{"arch": "gmlp", "model": "sound classifier", "dataset": "acted Russian speech (Dusha)", "train_examples": 26041, "gain_aug_db": 6, "time_shift_ms": 50, "n_mels": 40, "hop_length": 160, "input": "log_mel", "spec_augment": true, "win_length": 512, "targets": ["emotion"], "num_classes": 4, "norm": "rmsnorm", "mlp_ratio": 2, "subsampling": 4, "layers": 6, "width": 512, "label_smoothing": 0.1, "loss": "cross_entropy", "residual_init": "none", "optimizer": "adamw", "lr": 0.0014, "beta1": 0.9, "beta2": 0.999, "eps": 1e-06, "grad_clip": 1.0, "steps": 7600, "batch_size": 512, "epochs": 149.4, "lr_schedule": "cosine", "final_lr_fraction": 0.1, "warmup_steps": 220, "weight_decay": 0.1}
Rows from block 3 of a small sound classifier, named by matrix and row number. Rows with one number belong to one neuron. Each number is 50 + 10 x the weight over its row's rms, rounded and kept within 0 to 99. All counts start at 0. After the name is the row's rms in percent of the matrix's.
Before each neuron's rows are labels from the 100 clips, of 14848, where the neuron reaches its largest size: "loudest band" is the band of the loudest frequency at the time of the peak. Only what is clearly more common there than usual is listed. The data: acted Russian speech (Dusha). In brackets: how many of the 100.
# u: gMLP up (value half) (model.blocks.3.mixer.u.weight, 512x512), inputs 399-455
# v: gMLP up (gate half) (model.blocks.3.mixer.v.weight, 512x512), inputs 399-455
# out: gMLP down (model.blocks.3.mixer.out.weight, 512x512, transposed), outputs 399-455

loudest band: 250 to 500 Hz (63)
u.465 102:51 56 48 31 56 35 53 52 58 34 56 53 40 57 47 49 51 54 44 51 49 57 50 56 59 36 48 61 46 44 50 44 55 27 51 51 36 36 57 35 52 31 29 34 39 46 55 57 54 56 47 71 44 63 34 42 52
v.465 101:82 37 37 52 54 53 55 46 57 43 55 45 45 68 34 57 53 47 57 48 43 49 57 46 43 49 71 50 58 32 30 49 64 45 59 48 44 47 49 45 54 48 60 47 40 59 60 49 55 32 44 26 52 41 37 43 55
out.465 104:64 38 56 57 33 51 55 42 37 52 68 41 59 39 58 49 49 52 68 32 51 38 28 57 32 49 45 43 51 52 52 60 41 51 39 56 74 40 47 52 46 44 64 59 32 37 44 42 32 52 49 30 31 33 65 45 62

loudest band: 250 to 500 Hz (61)
u.198 102:53 32 33 37 53 58 36 52 52 23 56 38 43 51 41 64 55 42 66 73 55 48 37 53 40 60 47 47 29 56 32 42 29 38 43 53 46 43 54 45 41 49 52 51 45 39 45 41 34 54 54 57 45 35 52 68 38
v.198 095:27 60 61 54 50 58 56 46 77 50 57 43 54 53 32 49 53 52 44 57 58 44 60 42 52 68 44 60 48 67 43 49 55 42 39 40 52 46 52 43 32 51 35 43 56 37 46 43 42 65 39 52 51 45 45 45 45
out.198 106:63 37 59 45 43 52 35 56 48 46 60 72 59 43 73 58 58 40 74 50 34 52 51 50 45 59 49 41 62 47 41 41 60 33 56 37 56 49 44 52 34 47 39 58 43 45 63 52 42 70 64 55 34 60 62 31 50

loudest band: 2000 to 4000 Hz (48)
u.199 103:43 54 46 40 45 58 52 57 72 54 42 56 59 67 67 44 49 40 57 70 59 64 37 57 63 30 74 56 56 47 53 45 52 51 42 39 52 49 70 38 46 55 43 39 63 46 42 42 53 36 54 53 58 48 74 47 58
v.199 099:66 49 70 58 42 70 39 64 54 57 52 48 63 44 36 26 39 48 56 61 45 48 42 58 39 55 27 21 39 39 44 39 37 57 28 44 57 48 44 48 51 34 55 57 42 63 42 53 55 50 37 40 64 41 39 58 51
out.199 109:35 62 57 56 43 43 32 60 61 43 65 57 58 62 45 42 47 38 57 51 64 59 45 37 54 36 46 56 38 47 42 37 47 60 63 54 55 37 40 46 38 40 37 59 48 56 46 63 76 46 55 40 41 21 46 61 33

loudest band: 4000 to 8000 Hz (40)
u.490 097:52 48 30 48 48 48 48 72 70 49 44 65 41 41 55 53 72 55 45 53 56 46 41 67 63 53 55 59 40 41 30 43 49 60 56 50 57 55 44 50 46 47 50 40 46 27 52 44 58 40 66 53 44 50 59 36 42
v.490 104:38 62 62 59 44 46 66 49 40 42 54 52 39 32 57 31 58 42 53 47 33 57 46 43 45 61 47 57 64 46 32 54 37 36 54 34 40 52 36 53 54 68 35 39 44 40 40 49 47 28 36 48 55 60 69 59 31
out.490 102:44 35 42 44 52 88 58 60 43 46 38 36 44 54 55 42 37 52 57 53 69 43 36 49 48 27 51 55 41 61 48 57 67 50 40 37 57 66 49 41 52 64 59 31 40 49 39 52 47 53 74 37 41 46 49 63 49

loudest band: 4000 to 8000 Hz (31)
u.421 101:45 40 46 35 51 53 43 52 48 48 47 46 50 60 38 40 41 46 48 36 67 56 54 52 36 52 63 42 41 40 47 35 44 27 55 41 66 41 52 53 62 40 51 51 69 49 52 46 34 47 50 65 47 49 60 35 51
v.421 107:45 71 56 68 56 53 59 75 47 63 51 43 39 41 53 36 44 28 48 53 59 48 45 39 43 60 49 52 46 38 57 54 49 67 34 50 56 57 57 71 53 70 44 43 52 54 35 48 46 51 63 29 43 53 59 42 39
out.421 103:48 67 50 39 40 53 42 52 43 45 35 47 48 45 40 30 49 45 55 42 41 58 39 51 35 39 41 51 56 48 49 50 53 74 49 22 33 53 52 43 32 44 44 52 45 41 51 61 54 42 44 50 51 54 48 48 33

loudest band: 4000 to 8000 Hz (37)
u.267 102:52 61 36 52 56 48 54 45 51 52 46 48 44 59 46 65 61 58 44 50 41 30 58 59 46 46 52 53 38 43 44 52 48 42 44 61 52 57 42 49 61 46 39 35 48 41 34 46 43 38 50 77 53 58 50 50 42
v.267 094:50 44 59 38 47 54 53 56 50 59 44 55 60 46 41 38 34 46 41 49 58 38 37 52 49 57 55 27 48 53 52 40 40 50 45 48 57 27 59 57 53 51 47 64 54 51 41 51 45 42 69 37 56 33 61 51 34
out.267 101:39 42 53 49 36 53 42 51 29 34 63 54 51 49 35 43 36 44 31 32 54 50 45 43 33 37 46 51 52 45 40 53 52 58 65 52 41 48 44 63 47 37 54 69 48 50 51 45 52 63 53 40 51 57 44 60 35

loudest band: 500 to 1000 Hz (32)
u.30 098:61 41 50 55 34 32 51 62 58 38 48 40 52 56 47 53 55 38 56 31 54 36 48 50 45 53 60 41 56 32 63 52 37 31 35 52 50 48 38 40 48 58 43 42 46 53 37 44 54 42 43 52 28 47 57 33 31
v.30 095:44 57 38 60 62 40 54 59 63 42 47 34 74 61 48 60 56 51 54 45 54 47 56 27 50 52 55 44 61 37 34 59 46 47 38 49 54 54 53 43 53 48 39 36 52 58 48 51 55 46 52 49 42 41 56 34 65
out.30 108:32 55 34 41 70 39 71 64 43 50 44 61 56 42 51 48 57 48 33 79 70 45 48 47 65 42 64 52 36 55 36 42 59 55 51 60 43 60 50 55 52 46 50 56 35 47 43 46 63 46 34 63 43 38 60 45 34

loudest band: 4000 to 8000 Hz (47); 2000 to 4000 Hz (27)
u.192 104:53 34 45 65 58 59 27 52 50 44 50 62 55 35 42 56 68 44 55 32 55 41 44 53 44 61 64 48 46 52 54 52 53 39 48 43 44 32 63 54 69 71 48 57 42 43 51 57 48 50 36 62 68 45 46 25 28
v.192 095:51 36 42 33 56 43 58 53 58 57 52 45 38 51 52 58 60 63 53 74 44 38 54 50 54 33 63 45 36 43 33 41 53 55 40 64 65 44 44 36 49 64 51 53 50 46 63 52 55 49 68 42 41 60 51 43 65
out.192 099:38 49 56 51 62 54 71 43 60 40 39 50 31 44 59 55 63 39 42 54 51 42 52 44 55 68 44 58 40 42 47 52 42 51 58 50 47 34 48 45 44 58 51 63 44 52 37 47 78 44 59 48 39 53 62 69 36

loudest band: 4000 to 8000 Hz (44)
u.254 097:49 40 36 48 50 49 55 46 41 55 61 54 38 33 59 44 54 42 50 33 51 45 47 32 53 32 45 49 53 41 42 45 45 56 47 33 25 56 50 65 45 42 51 37 54 31 48 25 55 47 39 48 44 48 67 58 39
v.254 112:44 54 62 60 49 41 51 55 41 57 36 26 68 45 37 56 42 43 38 63 64 41 60 66 44 55 32 43 44 30 26 36 67 40 57 50 38 57 65 60 66 55 35 42 63 34 35 53 50 65 41 56 34 43 46 39 53
out.254 100:34 48 49 50 46 41 54 39 50 67 32 60 35 41 58 45 53 57 67 58 47 37 49 55 49 50 57 53 63 49 48 58 48 55 53 69 58 69 65 66 59 63 63 42 39 54 48 48 54 45 46 47 44 37 40 53 49

loudest band: 1000 to 2000 Hz (26)
u.499 101:32 54 49 53 36 53 64 43 59 57 60 56 52 55 53 58 34 63 38 43 27 78 71 46 68 36 36 50 46 41 63 51 50 43 43 59 51 41 50 47 52 48 56 33 61 72 50 47 52 44 53 51 53 63 54 35 47
v.499 092:48 46 50 66 49 36 47 45 39 41 34 39 57 44 50 40 43 28 57 47 51 61 36 47 57 56 47 52 43 42 62 40 54 49 47 42 56 56 54 54 43 61 52 41 65 61 45 55 56 63 47 36 52 44 42 56 60
out.499 100:44 53 62 57 64 54 48 44 35 54 59 53 64 44 66 59 60 51 46 58 44 48 50 64 53 54 61 43 50 46 45 56 55 38 62 32 64 41 54 62 48 51 59 60 46 46 49 60 48 51 53 54 56 51 57 55 59

loudest band: 4000 to 8000 Hz (36); 2000 to 4000 Hz (32)
u.78 109:41 42 40 61 46 53 43 50 40 59 49 51 66 52 45 43 46 52 48 38 32 59 37 73 39 50 57 55 34 46 35 38 44 45 44 47 50 47 43 44 45 40 52 45 47 49 62 17 61 68 22 49 40 33 48 48 61
v.78 104:47 62 42 58 55 48 48 48 34 59 46 51 61 42 49 31 62 55 46 66 51 33 37 48 36 50 39 55 37 35 14 52 63 64 53 48 41 32 50 59 62 37 49 54 39 25 35 55 61 47 56 36 49 54 43 51 61
out.78 117:46 39 51 59 71 50 49 60 33 28 49 47 69 48 39 18 54 58 40 39 52 75 52 62 47 61 60 63 55 37 52 50 32 67 49 41 51 56 39 45 67 45 50 68 37 41 56 51 62 37 38 70 49 45 43 55 44

loudest band: 4000 to 8000 Hz (34)
u.333 101:59 57 43 59 68 42 39 59 70 49 58 56 47 60 51 57 37 54 49 65 63 33 67 65 56 39 33 45 42 49 59 32 48 52 38 56 24 55 65 61 45 45 38 54 46 61 50 31 38 57 65 63 49 39 58 62 52
v.333 098:60 38 48 24 39 38 56 50 54 44 53 54 67 50 51 66 43 46 45 48 43 45 44 66 61 46 38 50 60 39 55 43 50 51 59 39 50 61 58 54 57 33 49 57 35 57 55 46 40 59 58 64 57 38 65 55 50
out.333 103:52 53 31 44 29 49 38 56 40 42 64 57 41 46 53 56 50 39 60 39 49 44 41 56 56 59 43 44 54 67 42 42 43 65 61 40 47 62 35 52 41 56 54 61 51 50 59 53 40 52 46 50 53 49 43 50 62

loudest band: 500 to 1000 Hz (32)
u.164 096:62 45 50 67 50 39 44 44 40 38 79 55 40 46 54 46 65 52 55 31 47 63 44 48 77 47 77 39 50 46 66 54 49 36 52 56 28 49 54 40 62 42 56 64 52 48 54 39 46 40 50 51 42 52 36 47 61
v.164 100:40 57 72 45 47 42 56 57 49 44 57 54 45 53 38 59 44 58 29 73 68 50 52 36 46 68 52 52 55 41 40 41 65 41 52 48 46 52 37 45 70 56 59 46 48 45 35 60 58 60 47 54 18 53 58 45 49
out.164 090:39 64 40 51 45 56 36 46 68 41 67 52 52 50 68 69 49 53 54 56 60 63 29 63 55 51 62 44 48 48 52 55 39 37 46 44 38 49 52 35 42 43 42 43 47 53 43 43 60 56 55 63 38 34 49 48 57

loudest band: 2000 to 4000 Hz (39); 4000 to 8000 Hz (32)
u.376 110:61 58 65 62 47 47 49 48 56 61 52 47 54 29 46 48 45 54 55 45 48 62 48 39 69 52 73 46 33 40 42 55 42 38 37 47 61 49 52 48 50 72 63 50 59 60 60 50 40 35 48 57 57 54 61 44 51
v.376 100:42 49 45 58 65 50 46 53 49 46 55 47 33 40 54 61 49 41 61 60 45 34 31 64 35 37 51 50 46 23 58 43 51 56 46 46 56 29 55 63 51 30 48 43 57 38 53 46 42 52 52 41 48 50 44 64 47
out.376 119:38 49 39 52 36 36 40 54 70 65 40 69 50 52 38 60 44 22 57 84 30 50 36 55 50 39 57 53 48 42 51 49 52 61 52 64 44 43 51 57 45 34 54 53 49 59 49 64 54 54 71 46 43 35 57 58 55

loudest band: 4000 to 8000 Hz (76)
u.50 090:52 50 42 42 41 26 64 32 44 51 56 45 48 30 50 53 58 47 55 54 56 45 47 78 32 42 36 50 56 29 38 31 39 70 54 34 56 54 55 55 47 59 51 58 44 43 58 42 55 45 55 50 51 39 52 32 75
v.50 103:57 43 43 45 46 58 59 59 55 56 72 37 64 35 62 23 43 40 48 48 40 53 53 28 42 60 40 44 50 38 57 40 51 43 32 53 50 52 56 65 53 35 52 65 54 50 50 50 50 63 60 42 49 71 50 55 48
out.50 097:44 60 40 56 55 55 63 54 47 38 43 40 61 39 44 67 50 49 45 43 57 42 56 42 56 52 50 46 48 65 35 42 49 47 56 52 32 56 38 48 62 43 55 60 68 57 37 54 67 60 46 47 53 45 34 72 31

loudest band: 250 to 500 Hz (45)
u.285 085:36 48 39 44 59 48 46 46 75 54 69 43 47 64 44 46 36 38 72 43 66 52 47 42 35 50 50 38 67 40 57 52 56 52 58 49 46 34 36 44 48 52 58 42 42 50 65 53 65 36 48 41 47 52 50 39 53
v.285 100:55 57 48 58 40 35 61 43 37 62 64 41 46 37 33 42 48 44 45 29 48 33 35 60 35 50 41 32 42 38 57 30 48 21 32 49 52 42 50 60 74 46 59 51 63 57 57 62 56 47 43 42 53 46 52 59 45
out.285 082:41 59 64 49 57 37 46 56 51 60 46 58 51 35 60 50 49 59 38 45 55 62 47 63 46 62 64 40 46 59 52 53 41 39 55 45 43 27 64 33 51 41 68 66 58 71 49 65 59 59 49 54 34 55 44 51 39

loudest band: 250 to 500 Hz (55)
u.185 099:53 47 44 52 37 64 52 42 57 51 50 59 48 64 61 32 52 45 57 48 39 55 40 38 40 49 41 43 67 58 62 48 54 42 57 52 60 58 46 44 53 39 42 25 29 47 51 35 45 59 48 36 55 56 42 40 65
v.185 097:41 59 45 48 39 49 48 53 43 63 56 58 27 59 38 36 52 57 40 41 50 69 54 58 57 67 59 49 37 42 79 57 56 56 54 55 53 40 64 57 40 37 60 47 39 57 57 45 47 50 40 56 59 40 52 48 57
out.185 104:37 57 53 52 48 54 57 55 52 46 40 65 46 56 38 54 60 58 35 49 61 46 52 50 53 58 50 67 48 50 40 49 55 48 53 53 59 54 43 45 53 42 31 62 74 54 38 59 68 51 50 62 57 58 49 48 27

loudest band: 250 to 500 Hz (49)
u.439 097:42 34 47 49 50 48 45 77 63 53 62 41 53 59 49 42 57 52 36 51 75 33 49 46 52 47 46 43 58 62 41 22 52 49 44 59 44 53 55 53 48 42 55 49 57 34 52 41 39 60 48 66 40 68 41 46 48
v.439 086:38 62 56 47 48 47 51 53 33 64 45 52 43 58 36 35 42 53 49 39 48 38 32 42 42 41 51 43 44 50 64 58 36 30 44 45 24 44 69 51 46 52 35 59 59 49 47 50 56 41 58 55 51 43 67 30 49
out.439 101:46 66 39 59 51 54 42 36 49 63 40 47 37 55 50 54 46 39 57 35 34 43 32 51 39 60 61 53 37 48 51 64 51 37 38 59 57 43 63 59 45 53 65 51 43 54 48 62 40 58 56 31 73 52 52 44 67

loudest band: 250 to 500 Hz (47)
u.102 099:65 46 45 44 37 52 54 60 66 40 36 41 37 49 37 32 58 52 43 52 62 44 60 47 44 42 53 58 44 47 50 55 34 42 52 51 53 51 44 28 52 44 58 61 68 52 61 41 51 47 38 39 42 32 54 36 61
v.102 092:43 52 47 37 51 51 51 70 48 59 60 51 32 25 45 60 52 48 38 36 49 33 53 58 58 46 65 41 38 40 45 35 38 49 59 57 53 60 59 57 65 63 58 55 51 62 65 46 50 36 56 54 54 52 56 59 45
out.102 111:67 47 47 58 44 39 46 43 39 51 58 41 54 54 53 38 64 51 71 55 46 64 43 53 42 50 49 60 59 64 62 60 60 48 51 43 55 47 62 54 37 35 43 51 35 30 49 55 42 54 61 41 45 49 40 50 68

loudest band: 250 to 500 Hz (46)
u.281 103:46 47 48 46 39 68 48 55 59 54 42 47 36 39 63 26 36 46 58 26 56 43 48 52 44 43 43 40 68 38 48 29 45 47 38 37 51 44 56 47 46 57 64 43 60 48 45 40 40 38 37 57 63 52 65 50 55
v.281 099:51 22 58 64 59 35 49 29 52 35 38 54 66 49 45 55 47 50 28 50 56 50 52 56 31 64 60 38 32 57 55 44 43 44 41 60 48 39 48 48 54 63 71 44 45 59 28 57 60 54 50 54 45 55 46 36 43
out.281 110:71 33 47 53 43 52 53 68 35 37 71 54 47 47 77 44 44 44 57 44 43 53 50 51 53 49 45 41 48 44 64 49 34 46 47 59 55 68 60 49 55 51 52 58 64 38 62 74 56 37 64 63 60 57 46 56 56

loudest band: 250 to 500 Hz (43)
u.300 098:67 44 47 41 42 49 44 39 45 31 49 57 58 53 44 44 50 44 46 54 59 48 59 44 62 50 42 53 66 38 33 29 53 60 56 42 54 39 43 47 53 47 38 19 42 58 47 38 37 37 38 56 61 54 64 48 52
v.300 109:47 63 58 47 42 49 47 52 43 36 46 60 44 50 43 44 57 62 41 58 45 52 44 36 44 50 44 45 35 39 45 52 46 61 45 56 47 37 52 51 34 45 56 50 43 61 40 46 50 57 36 51 45 43 60 41 37
out.300 094:52 56 46 48 52 62 58 63 59 56 42 40 37 45 49 56 39 61 49 41 61 46 60 51 54 67 55 62 41 50 59 56 52 55 47 75 72 58 72 67 58 41 65 46 78 65 43 48 46 73 68 64 56 39 48 75 39

loudest band: 4000 to 8000 Hz (27)
u.155 093:68 51 40 28 55 62 70 54 26 58 62 55 56 40 54 50 33 30 49 27 52 43 53 37 50 51 42 33 48 57 46 17 64 57 55 31 56 43 39 61 36 57 56 39 58 56 43 33 47 32 63 33 52 61 66 59 57
v.155 100:50 52 49 64 54 57 51 52 51 43 34 43 48 36 42 62 50 56 53 33 49 54 58 71 51 65 58 51 45 45 54 34 31 57 54 53 50 52 62 59 53 45 51 53 47 47 59 44 42 67 62 66 36 36 44 51 42
out.155 097:59 53 33 54 59 48 54 36 62 56 44 56 48 41 39 47 55 48 62 50 44 57 53 34 55 66 55 34 46 41 40 50 50 42 65 54 55 47 50 51 48 42 58 37 42 44 66 38 46 42 57 53 52 60 38 47 47

loudest band: 2000 to 4000 Hz (48)
u.217 111:63 27 53 54 57 50 30 56 49 55 60 60 43 45 44 52 38 33 49 42 63 45 60 71 49 44 53 46 34 40 41 56 51 55 35 56 49 41 45 46 45 42 45 48 53 34 50 50 46 47 49 53 47 39 40 46 47
v.217 105:47 61 38 60 53 48 65 61 50 49 65 38 43 33 31 60 51 40 54 50 51 42 49 40 48 48 43 65 40 59 42 51 55 27 54 54 50 48 45 43 55 32 40 43 60 53 55 48 63 62 36 59 54 38 58 34 43
out.217 120:54 50 51 66 60 52 48 43 38 37 43 60 45 56 40 56 36 68 26 39 64 53 50 62 51 32 63 36 61 52 61 50 41 51 40 46 33 59 43 38 44 70 34 64 53 51 43 51 55 38 41 54 55 46 54 38 41

loudest band: 500 to 1000 Hz (28)
u.203 109:50 37 60 40 46 55 38 37 49 41 46 49 49 42 53 47 54 54 44 47 50 56 46 35 70 43 37 35 57 54 46 31 43 30 45 49 62 37 48 42 54 40 57 46 65 47 38 54 43 28 50 54 47 62 56 32 39
v.203 100:33 50 42 61 42 50 62 58 60 51 57 37 53 40 49 38 54 58 63 67 50 66 56 38 33 54 45 62 63 44 59 69 49 54 45 52 58 63 56 40 31 43 46 30 34 66 56 47 58 60 59 37 41 59 51 39 59
out.203 104:50 47 45 61 49 39 36 53 70 60 43 52 31 43 73 50 43 42 56 47 61 42 53 54 41 34 65 55 66 55 54 67 62 29 35 32 63 40 65 51 71 42 51 42 35 37 49 60 57 49 53 56 49 60 49 32 52

loudest band: 4000 to 8000 Hz (27)
u.271 111:62 46 47 39 49 55 59 57 70 62 58 55 57 48 49 60 44 32 55 59 43 65 39 49 57 55 65 63 42 40 57 47 49 57 43 40 51 49 46 66 47 47 63 36 59 71 58 41 34 39 57 35 49 64 38 39 50
v.271 100:46 36 46 57 43 37 49 46 42 57 52 39 61 54 60 49 36 45 39 50 67 47 41 45 60 34 42 56 63 44 32 48 46 49 44 41 46 60 35 46 54 53 41 38 55 32 51 48 47 55 63 47 41 53 45 40 62
out.271 114:52 56 62 40 39 52 53 45 45 49 66 68 33 43 37 50 41 48 43 27 37 62 38 55 50 36 50 48 62 49 51 36 50 39 50 47 47 36 54 25 38 64 66 73 51 55 65 43 49 49 39 44 65 51 55 30 49

loudest band: 250 to 500 Hz (47)
u.47 094:31 55 60 47 57 51 67 60 38 42 56 60 48 49 47 48 61 61 49 46 53 39 35 64 47 53 46 35 40 28 48 64 37 47 61 66 41 41 56 42 46 56 45 44 34 48 45 49 48 44 55 37 37 50 55 55 61
v.47 097:51 37 47 45 41 51 66 43 45 59 48 38 49 55 54 52 53 45 45 35 57 27 36 41 42 60 52 38 42 29 45 42 50 49 58 57 53 40 54 52 44 21 49 52 56 51 53 37 65 51 59 68 49 54 50 50 43
out.47 097:36 64 54 47 44 37 42 24 41 44 56 66 51 62 55 62 58 51 49 56 57 58 51 55 41 49 53 52 65 36 64 45 74 40 62 57 46 35 62 41 57 51 54 69 49 38 66 61 56 47 38 41 66 60 51 33 43

loudest band: 2000 to 4000 Hz (39); 4000 to 8000 Hz (31)
u.425 106:41 62 39 58 52 46 43 57 48 57 45 57 73 51 21 47 66 48 37 44 45 56 48 49 46 59 55 57 52 56 50 64 55 50 53 39 49 32 67 50 58 48 35 57 63 39 54 40 49 52 61 61 51 51 47 56 52
v.425 096:54 55 59 65 60 52 41 45 35 58 52 66 60 42 54 25 40 40 35 45 62 40 29 61 37 44 33 55 42 46 49 53 60 63 43 49 40 33 57 52 49 52 50 48 59 32 42 51 54 52 41 46 41 60 52 58 36
out.425 111:41 64 64 40 44 47 31 48 50 51 56 59 57 62 33 38 26 51 53 61 47 46 38 39 53 44 50 50 46 41 50 28 58 56 53 64 42 59 49 35 60 43 44 48 69 70 37 68 60 51 50 58 38 72 69 50 50

loudest band: 250 to 500 Hz (45); 500 to 1000 Hz (29)
u.229 094:46 42 58 59 64 52 61 43 45 51 34 48 50 43 48 67 73 62 34 43 50 60 44 23 57 45 55 33 47 46 42 57 49 53 39 41 51 44 48 56 44 44 57 53 52 53 46 59 56 38 50 43 44 47 51 55 56
v.229 093:52 36 52 53 41 54 64 58 48 50 61 41 36 46 58 52 62 56 60 61 41 54 40 53 65 35 41 50 52 55 41 48 65 62 48 43 56 61 43 50 51 43 61 45 40 67 55 42 40 54 38 51 53 64 49 34 67
out.229 091:44 54 47 61 44 20 57 45 65 52 58 64 62 63 51 65 49 39 50 40 56 61 46 38 51 46 63 46 60 40 60 35 49 45 49 53 62 41 52 60 54 51 38 40 28 42 42 41 45 51 44 60 34 79 37 35 40

loudest band: 500 to 1000 Hz (39)
u.79 109:72 34 44 47 51 65 43 50 59 52 52 46 61 52 59 47 54 61 71 59 45 41 41 36 58 36 51 55 46 51 54 51 65 32 65 43 52 46 58 65 63 33 43 46 51 37 40 39 39 44 41 40 35 71 49 50 50
v.79 099:43 65 52 43 40 64 55 51 41 33 47 39 44 50 27 57 56 45 62 29 51 44 58 45 45 49 59 31 37 60 58 42 37 49 58 47 39 47 69 69 52 46 46 47 45 50 66 56 56 50 61 39 55 28 44 45 40
out.79 105:45 55 46 40 35 46 68 55 51 64 53 43 58 56 55 65 56 33 51 70 45 42 68 49 58 76 25 47 41 53 33 36 44 55 49 52 56 53 42 52 36 36 44 48 62 71 44 34 51 77 42 40 45 49 70 79 50

loudest band: 250 to 500 Hz (47)
u.249 087:41 40 55 52 42 59 57 56 41 38 44 57 45 58 60 37 48 57 43 56 38 56 52 48 42 28 60 54 33 34 36 50 46 53 59 66 53 41 52 57 50 56 52 25 60 50 52 56 55 54 49 40 57 45 52 50 45
v.249 100:60 49 65 64 54 43 61 52 48 55 54 48 61 59 46 40 58 44 44 66 59 48 50 46 41 48 46 47 64 37 47 61 50 31 40 50 54 57 37 40 57 57 40 41 50 48 27 49 48 63 51 55 36 61 60 29 40
out.249 085:57 36 80 58 56 59 59 65 53 60 42 58 35 52 56 48 49 65 54 53 47 57 55 51 53 42 37 58 49 46 51 51 45 44 40 47 58 53 51 41 31 46 23 26 46 63 50 61 54 71 57 51 58 79 41 57 53

loudest band: 500 to 1000 Hz (39)
u.426 108:63 57 68 39 30 43 39 46 41 42 46 37 63 65 56 44 44 36 52 63 41 67 47 52 55 52 53 34 41 47 59 37 52 40 32 41 26 44 60 57 50 43 48 51 40 41 40 54 47 64 60 67 37 45 43 31 49
v.426 100:42 48 50 50 60 50 56 60 50 45 63 35 55 60 57 50 59 38 65 45 67 56 54 38 46 42 45 34 69 41 72 63 53 47 50 54 51 49 34 49 48 54 64 52 48 58 38 46 50 39 42 55 27 71 56 22 55
out.426 109:50 42 45 77 66 52 44 55 44 38 40 44 53 46 55 39 57 62 55 32 68 50 52 48 39 45 48 46 54 70 60 69 54 41 47 45 46 57 73 43 63 61 47 55 54 26 56 45 69 42 31 58 66 33 46 28 51

loudest band: 4000 to 8000 Hz (41)
u.227 101:45 39 29 57 39 66 45 51 51 43 38 58 54 52 43 37 52 66 53 42 42 39 61 45 41 55 42 45 31 39 43 48 46 46 41 61 38 54 42 45 44 60 49 46 58 45 49 52 49 34 57 47 58 24 46 58 40
v.227 095:67 63 46 52 54 59 54 42 57 67 41 54 53 45 56 65 44 52 61 35 47 35 39 60 58 55 55 56 51 38 63 37 37 54 49 69 48 52 47 51 45 51 37 62 56 56 32 51 52 25 41 50 62 62 51 61 58
out.227 103:51 40 59 48 49 50 28 37 51 38 44 53 35 64 40 55 57 44 66 38 39 51 44 36 41 61 54 35 58 46 64 53 53 40 52 53 48 37 81 45 64 73 54 61 55 54 46 44 50 54 39 34 47 38 68 28 32